{
  "train_examples": 155796,
  "encoder_mlp_ratio": 2,
  "encoder_drop_path": 0.15,
  "encoder_patch_size": [2, 2],
  "encoder_depths": [3, 3, 3],
  "text_encoder_bias": "none",
  "init": "kaiming_normal",
  "epochs": 26.6
}
Rows from block 3 of the text encoder of a small contrastive image-text model, named by matrix and row number. Rows with one number belong to one neuron. Each number is 200 + 30 x the weight over its row's rms, rounded and kept within 0 to 999. All counts start at 0.
After each neuron's rows are labels from the 100 texts, of 14848, where the neuron reaches its highest value: "fires on" is the input token at the peak. Only what is clearly more common there than usual is listed. The data: photos of plants, animals and fungi (iNaturalist). In brackets: how many of the 100.
# fc1: MLP up (text_encoder.blocks.3.mlp.fc1.weight, 512x128), inputs 0-42
# fc2: MLP down (text_encoder.blocks.3.mlp.fc2.weight, 128x512, transposed), outputs 0-42

fc1.229,197,190,215,178,227,149,200,166,201,213,174,228,208,192,197,164,183,192,216,187,198,203,200,248,219,135,251,164,215,211,288,209,199,181,178,197,242,205,137,200,165,155,148
fc2.229,182,242,192,206,191,238,192,194,178,151,197,217,197,205,174,243,248,192,212,215,208,247,191,110,168,218,182,219,232,198,218,214,194,191,203,219,197,120,192,153,200,212,222
fires on: "charadriiformes" (30); "anatidae" (28); "class" (13); "(" (12)

fc1.150,162,179,177,182,160,187,222,143,176,236,141,170,169,201,171,172,168,241,222,240,157,198,171,270,196,198,146,190,178,279,218,211,183,205,172,192,234,185,230,232,177,156,182
fc2.150,267,220,211,187,168,197,202,193,183,214,202,245,198,195,200,250,218,204,216,153,198,203,261,169,240,245,286,178,238,155,158,191,217,191,236,209,158,221,170,192,240,196,205
fires on: "class" (29); ")" (18); "(" (13); "purpureum" (10)

fc1.361,187,179,160,246,220,194,246,180,207,222,207,224,203,187,218,193,193,235,171,194,197,190,167,155,211,147,223,144,202,238,181,206,175,205,214,194,273,218,192,152,257,165,207
fc2.361,233,259,189,157,153,241,210,201,215,258,159,208,240,195,164,160,201,186,182,192,172,231,226,234,178,207,233,255,206,182,188,191,175,256,186,141,221,198,195,253,174,195,174
fires on: "family" (31); ")" (26); "class" (12)

fc1.231,183,193,165,213,161,211,188,176,204,226,232,193,172,212,205,210,156,193,216,179,190,199,192,156,181,174,187,170,219,223,257,186,179,209,170,184,193,215,192,227,145,104,179
fc2.231,222,226,209,186,217,177,168,229,152,228,187,205,241,203,188,238,187,256,204,250,193,138,187,191,194,217,196,152,182,188,215,224,225,201,146,198,199,200,230,265,176,182,206
fires on: "<end>" (36); ")" (15); "diptera" (13); "cetacea" (9)

fc1.332,209,221,186,216,198,231,246,205,140,178,219,120,114,175,181,180,203,196,210,163,184,206,205,204,199,198,232,194,223,214,202,224,193,267,125,206,185,231,200,242,156,197,203
fc2.332,235,213,216,144,244,176,244,190,153,187,154,178,231,201,183,186,243,208,214,217,261,233,176,209,202,178,190,190,247,260,161,201,183,182,169,241,159,231,190,173,153,193,244
fires on: "(" (42); "<end>" (26); ")" (22)

fc1.486,184,216,269,211,195,232,207,217,154,184,174,201,198,198,178,191,212,210,251,157,144,163,191,226,194,190,223,152,204,222,262,189,182,211,207,223,224,206,157,227,226,183,183
fc2.486,184,231,205,204,208,268,222,211,230,176,240,233,203,188,169,222,191,218,202,192,213,156,155,184,220,243,204,133,193,239,215,196,197,200,268,192,232,219,243,137,198,253,177
fires on: "(" (58); "haemorhous" (13); "bug" (9)

fc1.378,181,175,184,187,147,215,187,114,195,155,272,209,190,238,219,194,184,202,185,200,173,234,252,173,193,183,152,201,227,195,203,223,181,239,183,204,228,236,190,213,152,169,211
fc2.378,208,185,214,176,251,207,213,206,231,161,173,232,206,241,145,183,185,164,198,198,172,182,257,248,257,234,168,172,186,229,152,219,227,237,189,193,218,144,168,229,179,216,204
fires on: "aves" (36); "anseriformes" (20); "scolopacidae" (19); "family" (16)

fc1.184,199,128,192,195,210,189,185,181,183,220,199,156,188,195,178,190,144,238,186,206,236,189,168,210,247,193,177,214,118,182,212,234,193,189,190,216,245,190,151,196,196,196,198
fc2.184,162,141,252,198,161,187,185,176,235,161,220,227,184,180,229,209,203,220,153,196,202,235,258,151,238,262,173,146,169,151,185,223,194,201,225,265,210,192,171,184,230,209,255
fires on: "<end>" (51); "order" (44)

fc1.477,199,201,176,162,198,179,233,182,208,223,197,204,155,192,250,175,202,204,253,197,177,174,180,193,200,135,243,169,149,207,217,172,203,207,177,156,261,195,207,219,214,115,191
fc2.477,203,215,172,159,186,213,199,157,235,218,228,148,171,190,177,214,203,228,178,195,214,252,189,158,187,215,225,235,205,204,182,246,158,175,227,221,212,134,130,200,200,256,193
fires on: "charadriiformes" (74); "<end>" (14); "podicipediformes" (7)

fc1.24,223,215,183,219,164,211,227,192,249,240,178,197,187,246,192,138,165,195,272,210,221,200,177,221,169,159,206,174,179,211,183,226,174,222,220,181,193,201,195,239,182,119,190
fc2.24,189,229,182,161,175,183,221,198,189,201,181,212,161,235,133,253,226,222,172,145,143,280,248,169,226,223,184,193,212,216,210,197,165,252,253,202,224,164,168,176,201,227,217
fires on: "insecta" (30); "repens" (17); "accipitridae" (12); "libellulidae" (9)

fc1.102,249,225,171,223,207,247,209,217,221,179,180,208,207,230,193,217,196,225,175,182,196,156,213,220,207,223,209,197,258,193,223,224,181,197,172,151,200,262,187,226,165,168,211
fc2.102,204,175,179,205,200,197,166,164,216,201,106,169,222,221,210,190,200,200,267,242,211,272,199,240,208,186,173,219,178,172,185,171,173,173,180,204,171,217,217,171,276,216,179
fires on: "class" (31); "<end>" (25); "ranunculales" (15); "tyrannidae" (9)

fc1.133,207,231,156,210,176,232,239,182,190,195,202,132,197,262,190,193,193,233,228,176,195,196,267,203,205,177,257,191,158,182,199,140,229,212,226,232,242,203,202,222,185,197,124
fc2.133,206,211,202,172,223,184,230,166,209,213,179,210,253,163,211,196,224,168,170,222,159,183,168,117,250,240,137,203,256,232,213,204,194,194,155,227,172,165,179,178,169,209,222
fires on: "insecta" (70); ")" (22)

fc1.191,222,145,213,218,226,199,245,171,198,209,144,208,219,219,234,190,168,235,198,216,170,236,218,125,194,179,212,224,229,143,280,237,172,177,189,173,164,218,197,185,181,164,147
fc2.191,198,174,212,192,217,207,171,153,230,211,227,194,167,229,215,173,194,206,193,269,266,148,160,179,198,244,208,220,140,192,195,207,219,178,206,201,195,232,238,178,189,256,213
fires on: "phyleus" (33); "family" (16); "order" (15); "setophaga" (13)

fc1.408,238,171,217,198,174,253,164,159,191,177,243,239,177,205,197,197,125,203,193,181,171,222,226,199,234,184,217,217,216,222,167,267,179,268,172,159,212,262,183,227,171,225,165
fc2.408,239,170,244,170,215,242,156,207,210,161,161,211,199,233,222,177,197,144,242,180,231,222,183,258,230,219,161,188,175,218,127,186,235,216,198,202,223,199,185,224,250,217,168
fires on: "<end>" (100)

fc1.243,194,162,197,210,220,215,188,217,222,171,171,207,189,201,228,255,137,213,253,167,209,205,221,217,254,168,223,185,197,232,166,191,217,184,217,194,202,250,189,240,199,126,186
fc2.243,248,169,267,175,156,205,188,173,195,182,195,155,217,182,191,161,230,170,160,187,204,210,191,237,195,221,222,235,182,180,161,221,216,157,215,236,165,232,228,192,222,287,246
fires on: "order" (54); ")" (15)

fc1.418,188,184,209,229,147,201,241,136,215,142,190,190,208,209,220,193,141,236,245,199,209,212,244,209,209,229,159,210,199,210,182,224,158,187,171,176,177,210,160,244,179,200,212
fc2.418,235,199,228,219,146,179,184,157,161,167,199,166,162,166,238,256,211,205,216,161,211,216,219,184,175,183,247,170,199,177,149,179,194,237,143,218,207,160,198,227,185,253,161
fires on: "order" (51); "<end>" (24); ")" (15); "scolopacidae" (10)

fc1.13,224,208,153,209,217,251,193,140,203,187,249,211,144,267,196,240,223,163,182,191,206,201,196,223,147,195,212,217,233,220,184,192,185,187,157,216,163,221,209,222,224,204,221
fc2.13,209,200,220,204,166,195,230,211,234,194,224,171,198,220,138,192,184,199,183,140,209,214,195,184,177,168,238,222,184,248,179,195,222,229,200,151,234,170,164,231,241,182,226
fires on: "class" (46); "<end>" (34); "aves" (20)

fc1.489,172,166,193,194,199,190,204,198,211,252,174,199,275,190,276,213,227,252,222,211,216,145,181,302,207,197,204,220,194,172,236,168,143,181,205,232,161,210,188,268,188,132,179
fc2.489,161,147,171,175,243,263,191,183,217,186,222,184,183,183,211,167,228,198,173,200,202,214,191,150,209,230,117,200,205,231,181,198,220,193,200,160,211,239,202,96,228,234,192
fires on: "," (50); "(" (26); ")" (20)

fc1.261,224,192,169,197,180,196,230,207,180,194,243,187,162,217,171,225,235,179,135,233,180,208,153,215,157,182,203,156,248,189,218,169,226,198,141,140,182,209,243,193,161,160,219
fc2.261,183,187,203,244,213,162,201,156,213,179,198,170,201,224,212,237,227,227,192,245,216,201,236,203,203,242,142,198,247,205,177,185,226,208,210,236,193,192,187,146,209,194,190
fires on: "bucephala" (39); "<end>" (33)

fc1.390,204,199,161,171,202,208,196,157,150,210,212,180,188,205,210,187,175,215,252,235,164,184,166,256,219,176,194,172,238,188,224,164,225,185,143,253,238,222,229,188,167,194,183
fc2.390,237,194,224,161,247,161,197,178,185,206,204,183,180,183,223,150,185,174,188,178,114,194,205,148,165,187,219,217,218,229,185,144,256,206,199,210,165,162,200,215,207,182,205
fires on: "," (43); ")" (41); "fabaceae" (16)

fc1.496,266,205,204,207,232,198,197,141,191,225,234,177,157,200,203,176,189,160,198,204,167,194,211,200,219,215,187,184,187,208,179,209,232,160,186,225,209,269,144,189,196,167,235
fc2.496,223,160,196,180,163,187,220,224,262,235,192,166,193,207,209,197,193,167,208,209,202,196,225,211,233,156,189,223,188,192,170,189,179,199,202,171,208,199,166,224,217,249,177
fires on: "," (38); ")" (22); "hirundo" (13); "insecta" (12)

fc1.142,217,208,149,157,165,253,180,176,220,237,226,203,191,272,197,206,157,194,210,231,199,163,201,170,217,157,182,213,191,204,207,186,157,247,127,153,179,209,246,220,162,196,189
fc2.142,209,242,201,210,177,196,175,289,171,202,213,186,273,243,174,191,238,222,237,199,185,150,217,228,163,240,221,180,205,224,148,175,166,141,200,199,207,206,215,189,189,178,180
fires on: ")" (65); "family" (20)

fc1.388,179,154,125,151,181,196,200,208,166,182,224,139,169,215,185,191,147,225,176,221,168,170,217,212,169,223,223,212,155,192,219,199,197,249,146,173,251,245,177,188,197,199,210
fc2.388,218,227,225,179,224,179,186,182,202,150,174,212,213,226,228,255,193,232,211,210,191,235,258,159,187,250,214,163,212,132,240,219,177,172,211,266,150,180,216,224,180,176,179
fires on: ")" (40); "<end>" (21); "magnoliopsida" (16); "class" (16)

fc1.443,209,202,136,244,174,184,199,193,158,211,256,201,169,222,184,179,162,194,199,231,191,172,222,212,194,172,196,174,220,135,231,242,194,240,188,188,252,247,214,192,204,142,203
fc2.443,178,190,227,175,215,178,221,151,194,213,118,235,170,182,228,218,214,226,180,179,191,192,188,191,251,215,204,220,212,224,205,180,211,155,213,202,165,185,120,159,170,207,163
fires on: "gaviiformes" (20); "<end>" (16); "class" (16); "milvus" (14)

fc1.306,122,211,138,202,203,196,222,206,151,194,175,229,200,212,193,202,180,238,197,243,175,203,186,182,214,196,195,178,172,190,215,250,171,224,162,192,179,190,134,139,227,194,204
fc2.306,176,270,166,193,212,186,216,194,267,208,257,228,183,173,174,206,174,208,172,163,219,257,220,152,208,194,204,161,160,213,217,240,159,251,210,199,246,224,165,185,220,252,254
fires on: "class" (61); "<end>" (33)

fc1.427,200,184,206,236,227,212,232,221,163,206,183,159,207,182,246,220,201,213,260,196,200,195,224,210,153,216,181,230,238,191,170,193,182,180,165,221,181,239,203,217,159,170,160
fc2.427,181,209,190,223,189,169,187,156,181,165,189,182,174,183,199,232,175,181,215,183,196,181,163,172,252,171,225,200,179,151,234,163,203,203,133,178,191,146,221,178,198,270,216
fires on: "order" (58); "<end>" (29)

fc1.103,149,201,182,238,198,191,205,235,128,230,262,178,213,148,221,224,190,215,226,203,161,195,199,172,241,181,206,209,237,183,212,247,213,224,157,196,252,258,205,168,198,176,188
fc2.103,195,192,275,200,186,190,188,248,207,199,222,260,206,223,167,194,230,204,170,200,219,245,193,192,170,203,169,188,172,208,186,222,206,209,303,141,215,183,155,177,198,294,227
fires on: "order" (22); "<end>" (19); ")" (13); "family" (12)

fc1.456,195,164,166,206,218,217,171,153,218,216,220,208,192,177,171,221,189,183,210,154,168,188,245,148,151,142,174,225,173,196,209,190,142,245,155,142,249,246,181,221,179,187,208
fc2.456,192,185,177,213,239,222,208,187,251,181,245,130,202,180,172,198,232,155,217,208,212,193,204,189,193,242,130,217,213,207,151,212,201,202,211,201,253,149,164,138,190,183,250
fires on: "wagtail" (33); "(" (20); ")" (16); "tharos" (14)

fc1.8,176,253,186,172,191,152,201,177,157,175,192,254,195,195,208,213,176,210,192,213,203,180,197,176,214,225,201,187,186,156,193,227,210,157,190,289,210,202,150,247,154,172,206
fc2.8,167,245,207,222,216,188,244,229,220,185,219,243,221,147,217,162,203,221,164,175,197,225,224,166,214,192,207,169,251,178,173,223,189,239,242,201,191,172,157,116,209,171,216
fires on: "family" (42); "<end>" (16); ")" (15)

fc1.199,182,219,200,220,216,175,207,243,177,209,259,178,202,189,197,235,160,211,189,194,187,160,190,174,194,176,209,253,187,177,218,243,165,168,155,149,245,188,261,181,131,218,164
fc2.199,248,224,233,188,197,188,204,191,191,221,204,246,206,212,140,218,183,216,213,237,242,185,235,250,197,232,211,217,183,154,165,263,185,185,224,204,215,228,188,229,215,218,225
fires on: "(" (41); "<end>" (35); "warbler" (14)

fc1.46,208,157,183,178,214,187,191,182,166,241,175,238,191,228,287,170,153,201,202,229,188,198,161,231,119,240,183,219,242,256,212,183,209,228,190,177,208,226,173,214,139,194,153
fc2.46,180,185,192,190,217,176,198,206,249,198,213,229,225,202,186,164,211,198,203,173,161,165,165,167,230,242,178,211,277,218,167,167,222,220,169,197,238,161,191,227,207,202,201
fires on: "anatidae" (36); "," (35); "<end>" (13); "insecta" (10)

fc1.266,177,146,229,203,193,210,248,132,220,123,200,183,204,207,203,223,175,162,162,207,228,186,222,147,230,163,186,199,163,200,199,204,179,251,146,187,211,223,179,217,219,238,163
fc2.266,245,181,199,205,225,163,240,211,249,181,236,172,246,238,233,246,186,183,263,211,217,169,239,180,202,192,187,195,202,233,204,173,205,226,176,203,204,189,248,181,186,166,174
fires on: "anseriformes" (39); "family" (25); "aves" (23); "<end>" (13)

fc1.53,206,197,212,194,163,203,210,202,138,175,247,189,146,225,158,196,195,174,215,187,183,203,221,185,134,163,178,208,193,178,193,291,199,212,218,158,186,222,211,222,219,200,191
fc2.53,194,180,224,188,198,216,180,167,208,151,154,161,167,200,195,204,196,146,250,164,270,223,188,156,186,234,189,198,231,237,167,217,206,142,154,221,191,206,153,193,244,263,244
fires on: "charadriiformes" (43); "<end>" (37); ")" (13); "podicipediformes" (7)

fc1.17,204,223,192,180,205,195,192,162,192,216,198,211,219,242,236,184,179,222,198,189,180,251,206,203,191,218,209,191,198,188,199,177,154,181,170,188,262,192,226,231,223,211,109
fc2.17,205,193,195,256,194,172,226,204,227,215,187,183,208,185,227,212,217,186,280,199,193,222,181,182,202,208,146,164,236,147,192,183,147,223,197,228,213,187,199,199,202,210,212
fires on: "gaviiformes" (20); "order" (18); "anseriformes" (12)

fc1.168,180,145,157,166,196,190,238,200,147,195,182,169,184,176,184,216,163,192,199,217,159,205,226,230,232,136,256,183,179,205,235,218,199,216,182,170,239,244,207,166,220,190,144
fc2.168,214,194,231,139,234,198,254,177,219,214,180,193,178,213,185,177,238,173,147,192,210,248,198,184,224,164,204,197,234,183,191,231,164,192,173,251,185,160,178,262,180,208,235
fires on: "class" (50); "charadriiformes" (16); ")" (16)

fc1.97,217,224,209,232,177,202,255,224,143,185,215,233,191,171,224,182,195,212,163,221,168,112,216,138,169,215,194,245,262,183,218,240,184,230,178,236,231,215,192,216,192,178,208
fc2.97,194,232,190,158,196,198,192,205,246,256,221,224,224,207,190,185,205,222,150,196,172,222,172,209,239,243,249,188,213,153,222,180,235,218,222,203,181,208,247,171,216,177,162
fires on: "insecta" (35); "<end>" (24); ")" (13)

fc1.211,204,174,147,212,171,179,203,169,172,203,263,234,198,254,227,264,166,211,177,185,157,187,195,204,233,169,223,186,181,196,258,176,163,258,212,226,205,218,184,236,164,146,161
fc2.211,246,242,184,188,199,204,196,125,196,118,225,208,266,193,182,214,212,225,251,203,210,180,197,191,202,258,205,195,237,194,151,218,192,217,197,223,193,165,242,195,178,244,164
fires on: "kingbird" (27); "class" (20); "(" (12); "magnificens" (11)

fc1.452,243,186,183,181,197,182,243,175,189,223,190,184,219,215,204,151,152,217,232,188,223,174,186,198,207,211,185,206,194,226,128,214,177,239,201,155,226,221,233,258,166,135,202
fc2.452,205,236,249,215,223,205,151,196,199,193,176,214,233,165,227,207,189,188,210,128,239,211,209,205,181,209,246,213,209,200,204,225,201,160,164,204,226,171,231,172,176,257,222
fires on: ")" (53); "<end>" (47)

fc1.110,177,177,192,199,188,233,206,221,220,149,271,190,177,200,213,175,139,190,207,204,168,177,173,192,164,198,189,201,162,170,246,186,169,242,187,213,213,209,196,223,210,144,178
fc2.110,164,178,221,204,214,166,197,147,199,190,161,240,175,174,253,217,185,196,184,189,196,218,190,165,236,220,217,204,221,208,214,243,278,138,202,144,190,185,206,127,137,203,151
fires on: "aeruginosus" (30); "<end>" (27); ")" (26)

fc1.187,216,192,128,174,205,226,192,197,170,179,214,179,156,210,214,145,172,153,206,190,155,182,191,230,139,197,206,212,224,237,231,203,158,265,165,172,267,208,197,221,226,222,193
fc2.187,201,256,219,225,207,174,178,212,170,231,164,208,191,165,221,219,205,247,211,241,177,164,217,205,198,236,220,195,211,184,181,188,246,160,251,184,146,200,167,212,197,177,207
fires on: "charadriiformes" (57); "<end>" (32)

fc1.111,241,174,170,246,174,175,149,191,186,219,211,242,205,201,192,224,176,183,222,208,170,141,229,236,132,215,164,182,222,195,201,253,197,235,188,137,196,177,206,217,226,160,219
fc2.111,231,201,180,237,221,226,222,236,186,245,207,225,165,190,159,200,220,220,222,162,208,190,182,234,195,268,216,223,261,160,204,214,224,215,177,238,204,149,198,193,176,150,255
fires on: "aves" (34); "<end>" (24); ")" (16); "rock" (10)

fc1.274,192,192,213,212,237,164,239,174,189,188,195,218,235,181,199,191,107,156,211,222,202,139,190,263,186,152,222,158,229,240,195,210,202,192,122,176,215,219,191,209,178,188,175
fc2.274,183,196,161,228,229,192,193,216,217,165,226,222,271,204,181,214,215,207,235,233,253,218,165,141,194,171,185,152,235,157,200,207,221,151,157,189,228,160,235,160,196,251,188
fires on: "class" (24); "<end>" (21); "pieridae" (12); "lepidoptera" (12)

fc1.206,202,221,260,243,162,212,227,197,187,164,206,184,170,216,182,174,198,197,228,247,228,168,195,223,209,259,140,228,273,231,213,211,174,122,198,162,184,238,153,224,182,179,185
fc2.206,154,205,159,195,234,168,199,206,254,244,171,176,208,228,184,199,198,140,240,221,115,208,194,124,226,233,159,183,181,180,223,155,188,221,194,216,198,211,205,184,188,211,180
fires on: "diptera" (26); "family" (21); ")" (19)

fc1.166,197,197,189,250,224,203,233,179,215,161,194,240,198,189,243,210,136,183,160,208,180,187,248,200,204,208,169,196,234,244,186,164,166,195,142,178,203,191,162,205,228,227,148
fc2.166,253,214,165,230,177,237,256,186,231,180,198,199,210,200,178,200,195,192,173,158,162,245,196,169,214,227,199,193,256,192,169,171,208,260,182,189,224,149,216,215,175,216,142
fires on: "class" (46); "<end>" (35)

fc1.287,151,161,146,184,218,168,207,238,215,157,152,200,199,194,238,170,133,153,202,176,177,200,205,216,203,164,230,202,142,215,231,206,199,197,191,175,234,241,186,199,246,181,211
fc2.287,160,209,182,218,146,164,167,163,162,205,222,211,231,204,227,249,148,241,232,159,172,168,224,222,191,201,228,224,204,147,184,226,189,169,207,243,233,183,243,167,232,207,140
fires on: "charadriiformes" (51); "<end>" (41); "carabidae" (8)

fc1.228,189,180,246,181,141,169,237,128,185,232,207,219,188,220,251,214,187,192,237,206,146,199,172,194,235,160,205,184,151,171,267,199,195,212,199,173,207,238,211,241,177,152,167
fc2.228,218,181,198,191,244,285,194,153,168,145,161,184,186,190,185,198,248,201,145,229,193,269,183,198,215,200,232,200,245,244,174,210,179,234,173,171,204,177,225,228,182,225,207
fires on: "(" (39); ")" (33); "lepidoptera" (11)

fc1.141,205,179,127,212,211,232,181,186,140,192,226,202,176,224,176,244,234,233,177,183,177,170,222,198,192,177,263,221,192,166,254,185,236,176,195,169,179,205,203,211,165,178,209
fc2.141,218,256,190,160,194,191,205,163,236,226,181,232,217,176,129,223,204,191,135,189,180,229,223,242,201,201,217,176,208,202,181,168,267,194,223,160,216,102,227,247,200,153,202
fires on: "," (41); ")" (27); "<end>" (16); "aves" (12)

fc1.120,195,209,155,201,216,212,216,210,228,233,210,209,200,208,163,185,215,178,296,198,190,193,197,243,181,180,220,220,191,173,205,214,188,276,180,147,178,252,148,225,199,200,182
fc2.120,225,184,190,217,208,232,230,244,182,218,204,229,182,153,185,227,225,217,213,230,189,176,180,228,237,229,154,159,219,221,185,177,203,237,197,214,172,204,193,190,169,215,231
fires on: "order" (45); "(" (37); "family" (18)

fc1.189,181,154,192,190,212,232,178,175,174,169,190,248,224,221,179,200,205,206,208,168,183,193,206,233,249,208,192,268,200,238,227,161,163,217,181,188,244,243,215,212,164,254,217
fc2.189,182,223,223,135,200,231,198,175,152,213,214,186,207,166,168,243,174,205,249,230,150,213,166,191,183,150,240,209,199,197,228,224,230,212,152,220,182,159,249,208,242,198,215
fires on: "," (39); "<end>" (21); "family" (18); "order" (12)

fc1.327,191,143,167,196,208,198,201,201,216,221,228,202,188,177,223,256,192,203,212,171,201,149,241,225,187,184,232,207,146,268,228,198,153,195,223,224,259,224,196,180,155,175,157
fc2.327,241,241,149,206,209,201,249,209,146,187,217,163,143,201,199,162,201,222,214,211,151,194,137,130,208,178,233,189,217,240,236,226,158,221,211,211,213,186,208,189,209,207,207
fires on: ")" (34); "order" (31); "<end>" (25)

fc1.439,214,156,173,261,231,171,216,206,158,208,213,187,136,208,184,124,189,252,242,214,216,162,236,215,241,174,221,216,231,175,195,256,233,179,197,184,234,223,231,197,166,186,195
fc2.439,215,165,257,190,211,217,236,200,161,197,169,201,194,197,194,103,194,214,226,250,229,219,220,236,260,187,207,224,204,160,191,220,143,183,198,242,165,224,191,250,187,182,201
fires on: ")" (62); "<end>" (38)

fc1.251,147,217,179,257,150,219,169,191,216,215,183,229,199,237,193,183,218,189,226,178,234,204,173,223,160,206,167,222,239,207,219,144,191,259,167,132,189,187,204,211,215,220,184
fc2.251,209,179,172,224,183,250,192,245,177,191,156,216,158,192,133,186,218,208,234,177,211,207,145,246,220,181,163,191,252,196,221,163,174,210,211,186,171,153,164,228,197,214,152
fires on: "order" (41); "<end>" (30)

fc1.384,203,191,157,174,154,208,149,156,158,223,190,210,161,234,193,125,158,228,216,212,200,195,177,194,146,164,160,217,191,158,218,191,182,219,186,191,200,173,178,178,231,215,214
fc2.384,165,234,183,225,252,170,195,177,248,186,190,181,206,187,215,205,215,192,238,216,183,242,206,143,191,194,187,202,226,242,171,216,240,226,178,226,195,170,171,139,205,191,228
fires on: "beryllina" (41); "<end>" (26); "charadriiformes" (10)

fc1.270,185,198,189,257,193,236,204,134,170,206,214,192,148,229,166,227,173,208,228,193,231,203,174,177,223,173,213,215,166,199,260,200,166,256,198,190,203,227,229,207,148,192,167
fc2.270,220,249,224,150,210,211,217,231,133,214,194,190,192,173,190,213,230,198,213,244,175,162,147,190,216,214,251,188,210,247,209,233,201,219,176,220,171,222,184,272,110,176,204
fires on: "setophaga" (29); "spot" (18); "<end>" (14); "cardellina" (10)

fc1.14,240,214,195,218,237,211,243,178,171,219,221,205,193,272,217,196,134,227,226,211,222,184,224,194,206,232,214,219,142,221,206,201,170,171,151,200,211,229,200,186,164,193,169
fc2.14,237,218,197,250,276,200,229,174,184,169,222,198,196,188,211,222,218,200,192,234,159,202,162,142,205,248,167,226,240,180,208,225,242,188,173,217,195,238,166,146,146,148,201
fires on: ")" (49); "<end>" (25); "insecta" (7)

fc1.175,272,161,169,204,173,199,241,178,198,195,198,171,188,202,233,236,156,190,214,162,218,247,246,142,212,176,213,181,131,180,235,196,190,224,221,187,225,205,209,209,247,221,198
fc2.175,188,210,224,182,222,224,160,165,180,166,231,191,175,204,228,178,254,174,195,217,241,227,188,242,185,252,164,212,242,227,124,201,250,178,210,166,198,233,217,193,172,219,192
fires on: "ruficapilla" (32); "petechia" (29); "(" (24); "verna" (10)

fc1.197,229,143,184,153,182,182,215,170,192,233,189,211,186,190,208,192,170,194,241,199,181,207,174,226,182,162,227,166,195,215,245,210,150,189,157,195,289,207,207,158,207,196,153
fc2.197,231,243,161,149,203,205,217,172,194,221,170,239,164,201,178,153,185,196,197,234,149,221,216,227,193,151,206,263,247,207,185,228,206,207,208,180,191,177,152,257,234,233,240
fires on: "charadriiformes" (71); "<end>" (15); "podicipediformes" (7); "alba" (7)